python train.py --arch="convnext" --model="image classifier" --dataset="photos of plants, animals and fungi (iNaturalist)" --train_examples=155796 --image_size=64 --crop_scale_min=1 --horizontal_flip=true --translate=0.06 --rotation_deg=10 --color_jitter=0.2 --cutout=0.4 --targets=["order"] --num_classes=67 --isotropic=true --norm="layernorm" --activation="gelu" --mlp_ratio=6 --dropout=0.05 --inner_norm=false --patch_size=[8, 8] --conv_stem=false --layers=8 --width=384 --kernel_size=5 --mixing="cutmix" --label_smoothing=0.05 --loss="cross_entropy" --head_dropout=0.1 --init="xavier_uniform" --residual_init="none" --optimizer="soap" --beta2=0.99 --lr=0.0025 --beta1=0.95 --shampoo_beta=0.99 --eps=1e-08 --precondition_frequency=32 --max_precond_dim=1024 --one_sided=false --adamw_lr_other_params=0.00089 --grad_clip=5.0 --cautious_weight_decay=true --steps=34100 --batch_size=192 --epochs=42.0 --lr_schedule="linear" --final_lr_fraction=0.01 --warmup_steps=6820 --weight_decay=0.09 --adamw_weight_decay_other_params=0.05
Rows from block 4 of a small image classifier, named by matrix and row number. Rows with one number belong to one neuron. Each number is 128 + 24 x the weight over its row's rms, rounded and kept within 0 to 255. All counts start at 0.
After each neuron's rows are labels from the 100 images, of 14976, where the neuron reaches its highest value: "top examples" is what is common among them. Only what is clearly more common there than usual is listed. The data: photos of plants, animals and fungi (iNaturalist). In brackets: how many of the 100, against the usual share in percent.
# fc1: MLP up (model.blocks.4.mlp.fc1.weight, 2304x384), inputs 256-383
# fc2: MLP down (model.blocks.4.mlp.fc2.weight, 384x2304, transposed), outputs 256-383

fc1.223 [134 123 115 158 114 133 152  87 117 157 104 135 124  95 162 184 121 153 124 118 170 109 156 136  78 118 156  89 127 152 137 129  95 161 131 160 161 113  99 133 114 156 126  96 125 134 138 175 121 129 151 117 156  76 118 142 151 124 153 144 154 147  97 108 138 164 131 164 166 113 115 120 105 110 160 150 118 110 162 145 130 135 106 143 108 112 119 162 124 174  79 116 156 121 116 140 108 150 144 124 109 142 120 140 136 155 139 135 166 137 188 192 113 121 130 180 139 128 154 102 137 108 119  97  99 106 108 167]
fc2.223 [120 187 114 141 122 132 101 132 117 139 154 131 149 149 160 143 137  95 134 114 133 132 147  79 150 155 131 130 128  98 146 157 138 151  97 146 130 144 111 112 129 122  69 152 119 140 141  98 160 120 128 120 138 141 118 156 124 140 117 127 159 132 123 138 128  97 113 169 134 106 140  79 167 104 145 179 117 162 169 161 129 100 138 163 186 136 140  95  92 129 132 172 118 121 121 131 198 134 149 103 137 138 131 134 123 102 145 142 124 128 113 148 147 155 127 103  86 148 132 103 101 100 142 114 148 126 133 126]
top examples: class Aves (83 vs 55); order Anseriformes (41 vs 5.5); family: Anatidae (41 vs 5.5)

fc1.590 [105 127 105 144  95  88 137 103 123 119 119 123 137 176 103  98 132 144 125 175 115 127 107 141 120  83 113 163 105 180 141 109 101 159 134 109 146 180 119 143 131 164 129 166 110 152  81 107 109 164 164 156 100  93 147 130 161  98 111 108  93 174 101 118 167 134 132 138 120  90 169 137 106 169 116 142 108 119 129 131 128 120 133 152  96 131 126 152  91 109  95 111 106 107 125  90 113 126 101 158 131  99  88 125 161 131 108 152 155 116 120  92 164 138 108 119 118 138 137 112 146 110  86 102 136 122 122 136]
fc2.590 [136 112 140 201 155 169 158 127  88 185 106 147 154 114 148 108 103 144  87  79 152 117 111 112 137 130 103 129 143 105 128 120 132 111 130 121 112 142 152 132 130 162 119 140 127 127 148 129  90 121 130 107 176 139 130 123 152 115  69 128 135 158 141 128  88 131 136 143 130  99  93  98 121  78 105 123 144 188 126 121 129 118 166 121 104 105 107 165 128 168 109 109 142 144 100 125 109 119 135 120 136 145 101 103  90 115 164  93 121 106 105  86 132 164 139 142 143 125 121 133 144 144  87 118 120 128 122 124]
top examples: phylum Tracheophyta (34 vs 7.3); kingdom Plantae (34 vs 7.3)

fc1.338 [ 72 126 112 112 149  94 172 115 170 116 112  93 173  93 129 146 108 126 123 130 141 157 142 149 156 129 165 146 142 136 168 111 157 132 145 137 131 169 138 154 115 135 150 144 158 142 113 113 161 136 102 137 123 143 153 127 140  86 113 162  87 156 146 167 137 161 121 118 179 101 135 116 141 116 120 103 144  94 143 115 142 162 131 123 136 131 143 123 111  98  98 135 111 125 157 112 101  98 122 145 142 147 130  84 142 143  85 141 106 139 125 152 145 116 123 117 121  94 108 125 148 146 112  78 162 119 158 180]
fc2.338 [126 154 136 124 127 135 141  91  96 135 108 131 131 180 126  91 131  86 149 123 135 174 104 131 105 161 160  90 156 140  69 142 141 178 106 100 100 118 128 161 125 113 148  85 128 107 130 178 118 110 121 168 114 140 148 155 118 135 128 136 113 133 134 127 127 123 131 115 124 117 109 107 111 168 141 137 139 130 109 101 136 113 141 114 144 125 161  83 110 111 138 102 109 138 145 153  93 118 134 176 122 106 110 119 105 160 113  97 153 113 141 114 145 146 109 100 148 121 136 115 124 143 117 127 113 111  92 139]
top examples: order Odonata (41 vs 3.9); family: Coenagrionidae (31 vs 1.3)

fc1.252 [120 165 125 129 138 133 119  97 122 141 119 143 110 111 148  84 160 149 156 104 166 101 155 197 135 126 125 136 126 166 128  95 100 131 109 164 120 129 190 143 150 110 122  68 162  95 191 131 127 121 170 157 125 118 109 126 142 143 143 133 104 139  66 147 141 100 114  61 159 122 109 106 146 155 117 173 127 126 104 168 113 123 164 149 126  48 140 107 122 130 132 102 116 156 117 168 149 158 132 141 158 162 136 118 147 166 153 152 158  98 136  76 118 102 136 121 108 112 151 118 119 148 150  94 114 152 144 143]
fc2.252 [117 144 181 161 130 124 101 122 129 135 199 159 142 114 130 120 122  92 143 125 153 135 147 145 132 141  98 138 168 119 121  88 107 122 101 130 137 137 135 143 156  89 113  97 128 135 112 131 120  93 134 153 111 106 110 130 139 139 135 145  94 124 122 137  99 134 118 137 137 129 127 151 131 133  96 127 115 112 143 155 186 102  80 105 108 117 117 145 122 139 107 102 109 133 108 110 115 130 125  98 139 161 130 161 128  72 159 118  96 137 113 148 116 134 119 116 147 118 128 159 107 116  95  91 130 103  85 152]
top examples: order Lepidoptera (100 vs 13.7); class Insecta (100 vs 29.2); phylum Arthropoda (100 vs 30.9); family: Nymphalidae (64 vs 4.6)

fc1.570 [148 156  86 125 132 134 119 149 105 139 119 105 194 126 143 151 125 175 139 114 108 110  80 134 133 117 130 158 146 144  87 119 144 132 107 125 171 123 157 153 120 138 132 123 116 169 156 160 133  51  72 180 114 175 102 154  96 137  94 113 138 125 150 114 132  84 129 139 139  98 134 145  82  97 121 104 109 105 117 157 135 151 129 124  71 112 133 120  87 129 125 152 121 142 147 103 122 111 152 107 129 117 157 129 131 138 102  86 158 110 104 123 132 127 120 129 111 120 168 153 126 137 153 130  96 115 103 189]
fc2.570 [146 189 117 131 141 117  96  88 128 123 140 140 108 118 120 142 112 125 108  92 127  84 148  75  78 114 152 140 141 152 104 121 155 138 112 148 119  92 133  92 125 143 136 106 125 117 142 168 120 153 173  97 143 121 172 176 129 100 116 159 122 145 163 136 147 124 143 126 104 161 157 135 156  99 137 121 120 151 160  96 199 121 161  95 143 190 119 136 147 117 160 115  84 137 138 177 129 135 139 136 140 124 122 127 138 113  95 143 174  98 104 135 116 111 123 119 126 104 136 145 116 155 150 140 164 108 131 149]
top examples: phylum Tracheophyta (30 vs 7.3); kingdom Plantae (30 vs 7.3)

fc1.292 [162 167 120 155 125 121 124  89  99 106 119 128 110 147 110 136 136 124 145 130 152 137 126 171 104 144 139 145 104 118 117 157 129 125 132 122 100 158 111 100 123 148 110 101 136 145 118 103 141 119 115 125 112 148 179  97 137  99 127 145  70 125 122  66  98 168 158 120 124 134  80 124 118 126 106 104 135  55  67 114 144 129 129 102  85 141 167 115 138 156 122 148 142 107 144 144 138 126  95 123 131 155 140 171 164 101 133 114 123 118  49 103 113 135 143 120 129 138 139 153 123 121 130  98 167 136 180  83]
fc2.292 [153 167 133 141 126 145  88 132 119 143 150 145 117 107 132 159 182 143 165 132 102 132  96 158 157 138 123  78 122 108  93  96 140 101 146 135 111 127 148 134 147 108 119 128 118 108  96 116 114 180 149 147 127 103  99 132 110 130 122 120 146 119 115 115 132 157 129 116 136  99 129 124 136 139 123 133 140 129 153 124 156 146 162 106 138  92 188 140 126 121 123 100 128 112 118 108 141 117  94 150 144 151 128 125 106  97 155 170  86 144 185 118 133 164 151 113 151 111 116 126 105 103 101 141 142  98 106 152]
top examples: phylum Arthropoda (71 vs 30.9); class Insecta (66 vs 29.2)

fc1.648 [ 90 147 147  69  78 118 134 182 119 138  89 139  99  92 136 129 132 146 121 114 130 151 125 118 179 142 130 169 141 140 128  84  94 131 119 156 138 110 139 121 137 137 124 111 127 178 105 112 165 119 132 172 132 154 128 101 120 131  96  93 155 121 130 149 102  97 131 148  89 135 149 119 115 163 143 140 119 161 130 139 122 121 114 146  98 141 127  93 117 128 145 164 125 131 151 121  51 139 124 126 133 151 126 123  99 151 101 172  98 135 167 111 139 125 124 136 154 210 125 133  76 124 121 137 183 146 136 126]
fc2.648 [129 137 124 110 146 122 125  93 184 138 131 156 178 148 115 145 139 123  93 130 123 147 122 136 149 132 158 106  96 156 138 143 125 160 136 134 184 133 102 137  86 122 121 115 133 106 127 120 115 128 155 138 135 124 158 139 153  94 138 125 166 145 115  85 189 141 191 110  99 130 138 138 144 149 115  98 130 132 140 117 138 135 163 135 179 112 154 180 151 148 130 140 140 115 130 162 155  89 139 128 119  89 126 111 104 150  90 137 104 173  80 127  97  78 128 133 107  85 168 137 131  91 113 150 116  93 135  85]
top examples: order Charadriiformes (32 vs 7.6)

fc1.593 [148 179 154  93 112 150 137 146  97 159 151 146 129 128 122 190 140 119 140 130 149 144 164 122 170 127 127 169 139 164 145  92 128 126 149 126 124 150 151 138 148 153 139 114 102 124 134 137 101 141 126 145  87 117 120 155 106  94 148 155 141  75  98 144 126 153 136 146 120 108 119 111 123 114 170  63 145 150 127 141 121 140 112 134 176 118 156 145 149 132 128  96 172 136 158 139 135 148 119 104  87 145 148 108 136 119  78 126 164 144 132 104 115 137  83 169 115 167  78 131 100 143 130 165 161 114 129 138]
fc2.593 [114 101 119 133 158 131 130 128  95 121 166 106 138 127 159  69 130 187 139 147 148  85 154 109 136 137 126 124 145  95 115 158 147 160 140 163 144 132 117 119 163 153 143 154 144 106 121 133 129 107 150 145 122 153 126  98 114 111 102 105 165 148 119 131 100 167 188 138 189  93 160 168 116 134 136 175 103  87 109 156 168 137 127  96 101 131 117 126 155 120 124 138 141 121 139 138 123 130 154 128 158 117 110 116 166 111  94 110 139 115 114 130 132 152  85 132 126 152 122 150 129 141 166 147 142 113 124 136]
top examples: class Aves (83 vs 55)

fc1.426 [153 152 176 108 122 116 118  72 133  99 134 123  99 129 152 166 121 124 144 121 133 121 148 118 156  91 120 125 111 108  95 118 138 113 155  97 183 117 122 106 115 138 142 138 134 151 157 144 138 129 107 112 104 110 131 151  70 113 116 106 123 147 114 180 127 136 106  95 133 117 170 134 157 135  40 133 137 110 159 113 154 146 132  97 143  94 160 144  83 143 112 133  93 101 165 183 118 124 148 115 145 148 146 125 139 100 127 118 122 136 136 130 112 160  89 117  88 174 122 126 124  83 115  87 152 149 146 140]
fc2.426 [ 98 136 142 173 110 121 124 160 142  88 171 162 132 123 146 117  96 137  91 159 138 173 134 173 153 129 178 104 155 120  75 140  89 138 103 114 142 108 109 127 123 106 156 119 129 131 139 134 182 157 127  51 103 138 153 121 127 118 145 131 129 129 110 123 125  82  88 109 126 100 136 124 161  88 114 112  93 138 153 133 132 138 145 138 158 196 124 134 142 118 142 118 133 116 137 118 177 150 112 120 115 117 143 174 136 108 142 103  80 146 112 161 126 172 131 167 127 121 123 133 105 136 151 125 130  56 104 157]
top examples: class Insecta (80 vs 29.2); phylum Arthropoda (80 vs 30.9); order Lepidoptera (59 vs 13.7)

fc1.369 [127 146 100 149 120 143 106 141 132 168 118 171 137 166 148 126  85 148 202 123 156 113 127 108 174 114 161 102 155 122  83 151 148 145 150 136 113 136 138 147 103 102 103 153  80 158 143 131 115 137 104 139 105 115 127 116 102 166 130  88 116 161 116 129 169 128 145 130 136 151 173 132 124 132 126 115 117 175 128 129 105 115 122 132 125 122 156 133  97 130 116 127 106 113 123 161 117 110 110 140 103 134 150 114 118  99 128 115 146 143 135 129 148 165 130 139 137 142 149 129 102 174 144 158 119 116 180 145]
fc2.369 [104  90 108 157 154  67 149 101 100 104 128 137 102 131 134 131 129 169 106 143 155 163 137 144  74 145 130 125 129 146  94 108 121 142 121  78 137 104 125 111 120 110 103 146 135 152 126 138 135  86 100 133 130 152 114 144 126 137 122 157 157 109 105 128 152  87 148 129 115 183 107  99 122  94 174 137 148 106 118 126 163 179 100 115 158 182 117 126 133 149 115  73 103 114 144 113 123 124 147 130 136 139 132 147 140 133 165 120 110 158 131  77 120 154 140 152  81  92 108 133 148 134 118 127 106 128 130 148]
top examples: order Odonata (25 vs 3.9)

fc1.637 [ 96 126 117 185 125 174 116 128 160 140 136 113 124 128 150 162  73 132 112 128 145 126 146 149 163  95 177  70 105 133 102 140 127 148 104 131 126 117 109  92 142 140  82 154 129 126 123 107  68 118 129 139 147  99 132 154 140 136 132 120  62 128 126 171 105 156  87 177 104 118 127  82 124 116 145 168 115 149 115 107 120 127 109 126 126 126  80 154 124 124 145 112 149 147 121 115 143 142 114 108 145  91 157 108 128 116 148 103 130 120 127 138 103 110 149  89 143 182 154 171 116 159 123 119 131 135 110 136]
fc2.637 [130 153 160 135 113 122 101 142 143 131 122 139 168 123 133 138 143 108 128 140 112 132 142 134 145 129 110 125 150 127 176 139 127 141 104 142 130 131 122 115 117 138  98 160 141 120 142 124 136  94 121 104 119 185 103 162 175 112 156 109  98 189 163 139 162 123  90 126  85 134 133  92 134 159  69 112 100 128 121 113 102 127 125 142 117 123  82 166 174 144 123 109 115  79 121 119 118  95 111 124 119 136  98 138  93 153 143 136 139 123 133 123 100 121 103 107 138 127 102  97 130 143 116 104 141 137 147 117]
top examples: class Aves (99 vs 55); phylum Chordata (99 vs 60.8); order Charadriiformes (38 vs 7.6)

fc1.726 [148 138 136 120 111 130 158 126 141 123 137 126 140 144 123  99 138 146 127 159 153 141 109 121  88 104  97  76  95  83 121 141 112 170 121 136 130  65 113 172  94  89 169 137 106 125 134 104 148 153 156 122 110 155 176 146 111 129 132 133 164 136 130 172 172 159 198 153 118 135 154 147 119 141  59  97 168 131 121 130 104 128 108 156 123  95 140 123 160 128 141 164 154  84 130 153 113 137 156 145 113 170 140 166 124 142  99  98  99  95 120 132 151 128 143 123 151 140 126 193 135 181 154 123 148 136 141  98]
fc2.726 [125 164 136 149 117 124 117 133 155 124 157 143 128 163 108 100 202 127 137 163 139 136 133 151 132 153 144  93 160 113 124 148 145 172 184 120 121 114 171 110 108 126  81 132 134 117  93 151 142 113 112 113 127 132 111 131  92 127 124 127 142 123 152  95  83 110 115  77 151 137 114 101 156  88 138 160 153 116  99 174  86 147 137 168 117 150 111  84 114  85 123 126 115  94 104 146 148 136 113 137  99 122 132 102 143  98 102 146 159 106 154 151  97  98 115 133 110 131 103 160 130  84 136 120 141 137  94 142]
top examples: order Lepidoptera (34 vs 13.7)

fc1.523 [147 137 127 132 144 115  96 122 111 166 105 161 113  94 125 128 140 144 116 138 118  99  80 125 137  98 161 141 116 132 125 131 137 142 197  97 154 167 140 112 110 118 101 137 147 136 116 147 142 157 107 145 157 150 125  84 154 143 152 111 128 131 101 140  92 141 110 113 136  99 119 124 148 140  99 108 142 145 116 120 106 127 117 179 136  74 134 171 135 125  72 126 110 122 136 124 179 146  77 104 145 129  74 148 131 154 121  65 121 131 138 123 124 128  97  44 107  99 151 118 129 136 110 151 135 126 156 152]
fc2.523 [121 119  82 121 119 123 133 157 144 152 146  76 123 117  78 118 125 134 140 117 146  70  95 106 126 134 143 140  93 163 114  98 130 109 121 142 117 160 115 108 136 140 146 174 174 124 134  87 110 129  89 156 148 101 125 134 162 143 100 108 119 134 147  66 136  89 139 141 143 147 161 117 121 162 124  86 158 118 140 132 118 112 141 130 135 157 147 116 150 124 151 119 135 113 144 160  87 115 162 133 136  77 142 105 136 120 135 120 124 155 148  98 130 140 140 106 113 161 113 175 132 101  99 100 112 160 134 110]
top examples: class Aves (98 vs 55); phylum Chordata (98 vs 60.8); order Charadriiformes (58 vs 7.6); family: Scolopacidae (32 vs 3.2)

fc1.553 [168 145 123 136 160 107 160 106 172  95 141 194 134 138 124 165 112 120 103 133 122 135 114 140 144 103 140  79 115 149 136 162 120 145 194 148 120 150 126 110 114 130 114  84 105 107 147 139 134 112 178 141  77 172 163 102 113 151 107 115  98 125  79 127 146 112 147 108 103 122  95 100 135 133 135 110 108 156 146 140 127 171 152 145 128  89 117 144 122 156 108 171 135 106 151 141 105 126 107 107 121 182 132 139 187 131 160 111 156 193 167 118 130 120 146 107 113 106  89 107 126 161 134 136 108 136 178 139]
fc2.553 [145 133 132 162 143 103  84 113  64  86 134 119  93 113 114 130  97 151 140 109 111  93 124 118 126  93 139 129 122 133 149 114 133 136 107 120  77 159 152 119 128 123 135 169 128 105 141 106 109 129 146 101 130 114 116 134 134 183 108  87 146 156 139 133 128 138 133 181 103 104 139 126 129 102 142 148 151  56 122 128  99 107 118 117 166 114 151 104 148 177 150 127 110 141 139 137 143 140 122 127 118 139 129 122 133 134 139 121 128 150  73 123 146  86 170 136  75 137 112 145 124 114  90 109 114 134 100 109]
top examples: order Charadriiformes (29 vs 7.6)

fc1.612 [134 103 126 138 145 145 128 160 152 132 119 129  83 136 121 142 137 149 142 143 105 138 149 124 118 144 101 175 124 137 123 125 128 100  90  98 121  96 108 129 111 133  98 115 131 137 102 162 100 128 101 136 114 116 103 197 129 161 132  92 132 108 119 160 105 118 117 119 148  87 136 143  69 126 136 133 106 166 125  84 163 100 154 122 109 127 118 106 143 125  71 100 142 124 120 114 114 120 134  99 129 100 164 154 120 129 112 119 135 126 104 147 127 144 113 171 194 155 108  93 127 121 126 177 126 113 149 133]
fc2.612 [136 123  78 148 172 146 143 146 171 102 142 135 199  80 128  94 126 152 137 152 120 150 130 117  99 123 121 144 140 128 131  85 141 100  69 165 155 138 132 120 142 106 148 174 114 129 115 108 111 151 150 131 140 109 130 146 106 160 107 105 128 123 148 116 112  99 164 106 105 119  89 146 128 155  98 115 150  92 104 147 139 136 133  90  86 137 132 121 129 146 122 126 128 136 123  91 140  91 177 143 143 135 136 134 113 107 154 122 131 114 147 166 159 100  78 137 165 169 131 118 115 110 126 171 123  74 129 136]
top examples: class Aves (88 vs 55)

fc1.9 [142  88 128 140 166 103 128 126 144 109 106 133 112  95 132 139 132 130 164 187 116 130 117 160 129 127 111 127 154 119 132 149 115 166 117 213 117 107 134 110 114 143 167 124 142  96 144 131 106 113 101 158  97  94 135 132 143 141 158 138 137 132 134 114 159 136 104  84 189 128  79 112 108 118 103 115 136 126 158 129 155 138  94 106 169  98 156 106 120 121 107 135 103 151 138 166 118 170 121 120  93 126  99 138 110 127 176 144 141  91 109  87 143 114 129  87 130 135 108 112 111 107 142 153 111 108 155 131]
fc2.9 [109 159 121 143 165 110  93 104 126  66 108  95 160 123 115 136 120 104 103  86 125 128 191 147 149  91 146 111 201 116 100  91 157 135 102 163 110 148 149 158 150 124 103 144 151 121 137  99 132  96 110 145 119  99 111 108 107 175 124 147 130 130 143 140 123 112  93 113  89 137 138 138 105 169 118 133 113 133 148  80 157 135 145 163 114 147 158 134 161 149 132 138 140 133 143  74 147 154 123 139 117  99 115 156 138  93 137 131 108 132 107 144 150 126 149 123 161 127 109 155  89  96 121 114 155 117 115  93]
top examples: class Insecta (94 vs 29.2); phylum Arthropoda (94 vs 30.9); order Lepidoptera (93 vs 13.7); family: Nymphalidae (50 vs 4.6)

fc1.710 [120 133 106  64  84 124 178 105 133 134 116 162 104 136  82 178 143 123 120 118 152  92  98 171 130 154 157 163 143 132 129 134 104 159 113 159  82  42 159 101 117 161 153 109 146 145 145 126 129 116 131 130 104 101 120 130 124 115 153 132  91 117 111 144 140 121 119 126 106 116  51 121 150 145 132 135 120 117 167 144 147 141 106 122 146 157  99 134 125 120  85  74 140 110 126 116 145 129 172 138 174 134 111 116 130 130 173 124 136  97 111 112 111 159 124 148 121 167 114  85 120 143 117 149 104 123 185 118]
fc2.710 [162 105 121 119 119 129 139 110 172  81 132 128 131 141  98 120 139 152 153  92 138 138 169 152 149 125 157 166 133 135 147 107 110  84 119 131  78 111 113 123 130 162 129  92 128  89  68  85 116 142  84 142 138 107 130 133 117 141  88 144 125 119 138  90 128 128 119  89 149 148 167 151 125 131 121  94 129 129 126  78 161 110 108 151  90  97 124 143 119 122 109 113 132 124 130 143 113 166 112 117 109 144 107  73 149 115 124 150 162  96 139 175 121 115  72  99  88 121 140 163  89 162 130 105  92 124 132 129]
top examples: class Insecta (81 vs 29.2); phylum Arthropoda (81 vs 30.9); order Lepidoptera (70 vs 13.7); family: Nymphalidae (39 vs 4.6)

fc1.711 [146 122 142 130 129 102 133 114  98 112  98 111 130 169 155 134 122 145  74 130 157  94 107 105 147 129 150 136 129 143 138 122 111 117 127 169 154 122 121 118 126  98 117 146 130 141 112 127 122 135 151 144 127 137 129 106 148 159  95  97 165  94 169 129 143 130 115 141 123 128 128 114 119 151 138 120 132 154 137 139 132 137 154 117 152 116 125 102 148  77 153 129 135  81 132 142 137  96 118 131 112 119 126 117  85 110 131 182 179 115 138 168 132 111 120  98 142 104 132 128 130 171 138 113 120 165 125 157]
fc2.711 [132 165 116 124  89 150 128 113 130 131 133 113 112 116 141 153 105 119  98 114 124 123 121 120 127 133 141 124 121 118 107 142 110 101 115 121 129 108  88 126 123 128 105 141 149 101 157 142 124  95 148 112  80 150 131 117 113 110 111  93 149 137 141 129 135 136  81 137 120 175 154 144 127 158 134 164 141 146 164 167 124 139  80 127  89 122  71  84 137 127 133 135 149 145  67 150  70 130 130 124 135 117 137 118 110 126  91 101 115  93 127 148 140  88 115 115 122 122 137 176 125 134 110 129 119 155 141 151]
top examples: phylum Arthropoda (70 vs 30.9); class Insecta (67 vs 29.2); order Diptera (28 vs 2.6)

fc1.742 [113 148 138 103 118  88 144  88 137 122  80 126 129 185 156 155 148 147 136 161 114 152 136 117 158 123  89 109 136 130 122  87 131 138 150 121 135 109 121 133  98 140 172  99 159 153  78 120 126 153 120 120  89  76 122 114 150  66  92 156 111 115 105  99 165 186 130  76 146 125 137 169  89 120 105 132 118 160  92 139 120 164 154 126 107 128 149 102 105 157 108 150 137 111 134 137 121 147 169 167 136 138 115 169 147  81 108 118  94 131 108  99 142 154 112 138  75 137 135 113 170 140 150 150 149  98 127 109]
fc2.742 [130 143 117 149 145 183 107 110  47 112 127 158 125 116 180 138 109 128 125 141 133 154  94 139 164 135 101 117 124 145 126 118 133 108 154 108  98  83 107 126 105 137 127  91 130  65 113 113  82 135 146 138 155 116 181 127 163 104 123 101  97 115 151 124  89 144  87 124 138  99 151 126 140 131 125 125 134 130 110 151 147 112 131  66 159 140 147 136 118 149  96 147 152 100 113 115 103  99 175 169 140 150 143  85 133 142  94 108 158 145 139 171 103 146 108 118 172 100  96 116 111 114  95  93 155 102 149 101]
top examples: class Aves (87 vs 55); order Charadriiformes (52 vs 7.6); family: Scolopacidae (31 vs 3.2)

fc1.239 [ 98 141 140 133 116 109 159 133 110 126  93 129 131 159 153 139 144 128 143 107 120 101 112 115 143 110 124 147 126 143 104 119 119 136 164 138 142 161 105 109 133 129 142 146 125 138 129 132 119 113  92 103 162 162 133 165 133 182 142 146 144 110 127 119 115 138 115 121 104 134 147 116 147 121 100 134 132 121  98 142  90 153 113  90 161 138 107  94 164 114 139 108 126 138 181  99 109 119 117 116 130 114 182 116  71  75  97 133 151  77 110 133 183 100 183 130 107 146 107 107 143 122 121 150 176 137 114 170]
fc2.239 [134 156  80 132  95 161 149 142 125 139 151 132 120 150 138  99 113 160 116 156 136 121 100 132 121 133 134 153 133 129 121  97 112 127  92 135 117 107 109  99 138 125 119 135 162 123 129 133 165 183 109 148 123 123 134 107  98  99 154  89 139 137 149 134 151 100 168 106 156  99 160 180  79 147 164 147 134 136 143 139  77 158 138  64 131 131  90 162 135 105 154 128 144 109 107 133 133  87 128 148 172 115 146 111 124  80  94 121 117 181 104 128  81  89 157 152 162 148 102 133 156 108 143 143 169 136 133 148]
top examples: order Charadriiformes (32 vs 7.6)

fc1.22 [152 145 154 139 121 129 129 145 137 123 126  87 103 145 130 152  95 170 132 137 156 135 148 106 110 118 125 100 138 171 133 121 146 150 128 122 109 130 132 141 129 162 123 179  94 139 109 117 154 131 139 115 113 136 137 165 118 118 120 134 131  51 133  80 119 126 145 106 143 187 147 189  99 111 165 128 106 165 130 114 119 149 116 118 183 155 157 119 145 127 138 127 131  97 165 141 115 124 139 122 120 114 143 140 115 139  91 159 113  93 132  99 132 111 115 140 105 135 137  93 132 120 152 129 115 156 120 149]
fc2.22 [130 146 144 107 127 133 113 117  89 182 106 158 134 104 198  98  99 150 143 122 122 131 156 140 182 142 118 137 131 144 132 112 168 110 115 109 128 142 155 150 101 120 143 141 174 130 111 138 126 145 153 117 146 134 123 117 178 137 147 108 130 102 162 110 121  92 143 112 123  83 141 101 116 136 119 123 111 175 140  89 165 140 114 113 108 153 102 118 119 127 122  99  77 103 132 158 122 128 163  99 129 111  98 118 191 126 136 135 138 162 140 129 136 118 171 121 114 131 114 104 169 114 160 120 124 116 132 115]
top examples: order Lepidoptera (34 vs 13.7)

fc1.296 [137 137 105 124 127 105 134 101 103 134 114  94 101 148 158 138 166 128 128 106 153 114 155 114 133 111 120 155 133  94 141  75 110 105 101 192 155 141 122 133 133 116 133 134 153 128 128 115 133  96 142 111 118 150  99 142 121 134 129 119  96 164 162 105 141 130 147 180 135 113 143 102 119 181 143 126 113 160 157 125 148 115 161 161 154 121  88 149 132 127 166 103 116 118 154 181 158  92 137 127 168 121 112 148 103 118 140 152 145 132 168 134 126 158 129 132 143 101 113 124 121 129 110 158  92 157 106 157]
fc2.296 [135 134 104 122  91 143 140 120 166 159 108 102 130 120 110 132 115 133  62 136 122 142 139 104 180 153 102 142 147 126 112 129 119 131 110 140 138 128 110 155 138 123 134 165 163 118 161 132 157 107 115 126 128 145 188 106 113 153 109 109  85 170 133 125 147 157 113 155 149 149 109 131 119 233 106 162  87 173 123 207 126 158  92 147  98  98  87  85  92  91 182 134 136 125 145 118 108 159 152 139 130 114 177 129  99  99 109 119 116  90 141 120 130 101 100 117 122 127 125 130 159 120 123 151 118 126 156 109]
top examples: phylum Arthropoda (85 vs 30.9); class Insecta (84 vs 29.2); order Diptera (39 vs 2.6); family: Syrphidae (36 vs 2.1)

fc1.84 [139  87  96 105 142 131 139 122 153 149 174 122 149 118 173 127 115 173 102 121 137 131 187 126 179 143 171 115  74 127 135 109 140 117 115 179 136  94  97  87 112 163 135  91 127 109 140 128  98 113 113  74 128 156 111 161  98 130 129 116 170 127 118 128 146 133 131 164 105 142 185 145 109 118 113 149 125 120 116 126 176 160 126 136 110 160 102 125 137 131  87 154  52 108 162 145  90 142 103 122 121 148 144  90 114 156 145 100 128 160 109  65 139 126 126 148 154 102 153 140 132 146 117 110 102 111 119 117]
fc2.84 [167 142 139 119 130  98 148 130 121 130  61 100 129 132 136 116 148 133 132 149 126 136 181 146 110 126 117 138 104 149 141 113 116 125 109 123  81 159 115 153 188 144 105 101 116 164 130 148  94 126 157 123 129  90 103 151 105 114  95  94 122 100 124 137  93 154 135 133 124 119  92 107 137 107 116  99 154 124 128 158 108 117 144 116 126 147 136 176 150 153 157 155 136 118 158 120 154 126 128 161  90 120 133 110 121 141 138 105 112 127 132  87 137 147 128 129 157 151 118 130 158 148  99 115 117 116 109 154]
top examples: class Aves (85 vs 55); order Passeriformes (75 vs 24.9)

fc1.393 [102 101 127 148 131 120 110 156 158 133 100 113 140 135 104 155 123 136 122 109 175  96 174 104 121 155  64 103 123 114 124 117 134 101 170 127 133 152 146 158  96 129 112 114 143 130 120 124 110 125 160 130 189 126 142 152  90 147  74 128 127 115 143  80 121 100 134 140  99 137 118 169 158 161 182 128 107 191 151 170 143 101 161 158 151  93  89 134 123 142 147 120 133 131 106 100 145 157 102  98  90 113 127 101 108 127 109 134 126 103  90 115 105 119 118 101 128 131  94 132 127 112 132 120 115 154  89  92]
fc2.393 [ 69 133 107 117 107 130 160 169 143 129 109 111 149 110 151 123 127 161 192 170 155 160 139 141  99 154 134 126 150  97 121 124 149 124 133 132 122 103 126 136  96 100 149 116 125 134 147 117  86 107 116 142 149 135 129 100 151 127  86 142 156  81 114  92 164 150 108 143  99 123 155 113 155  89 135 149  98 136 117  96 109 150 134  94 102 125 138 108 122  91 108  99  83 132 152  95 140 133 110 116 133 149 121 119 145 113 118 147 115 149 112  95 121 118 130  76 139 129  94 197 121 129 135 145 137  95 131 168]
top examples: order Odonata (27 vs 3.9)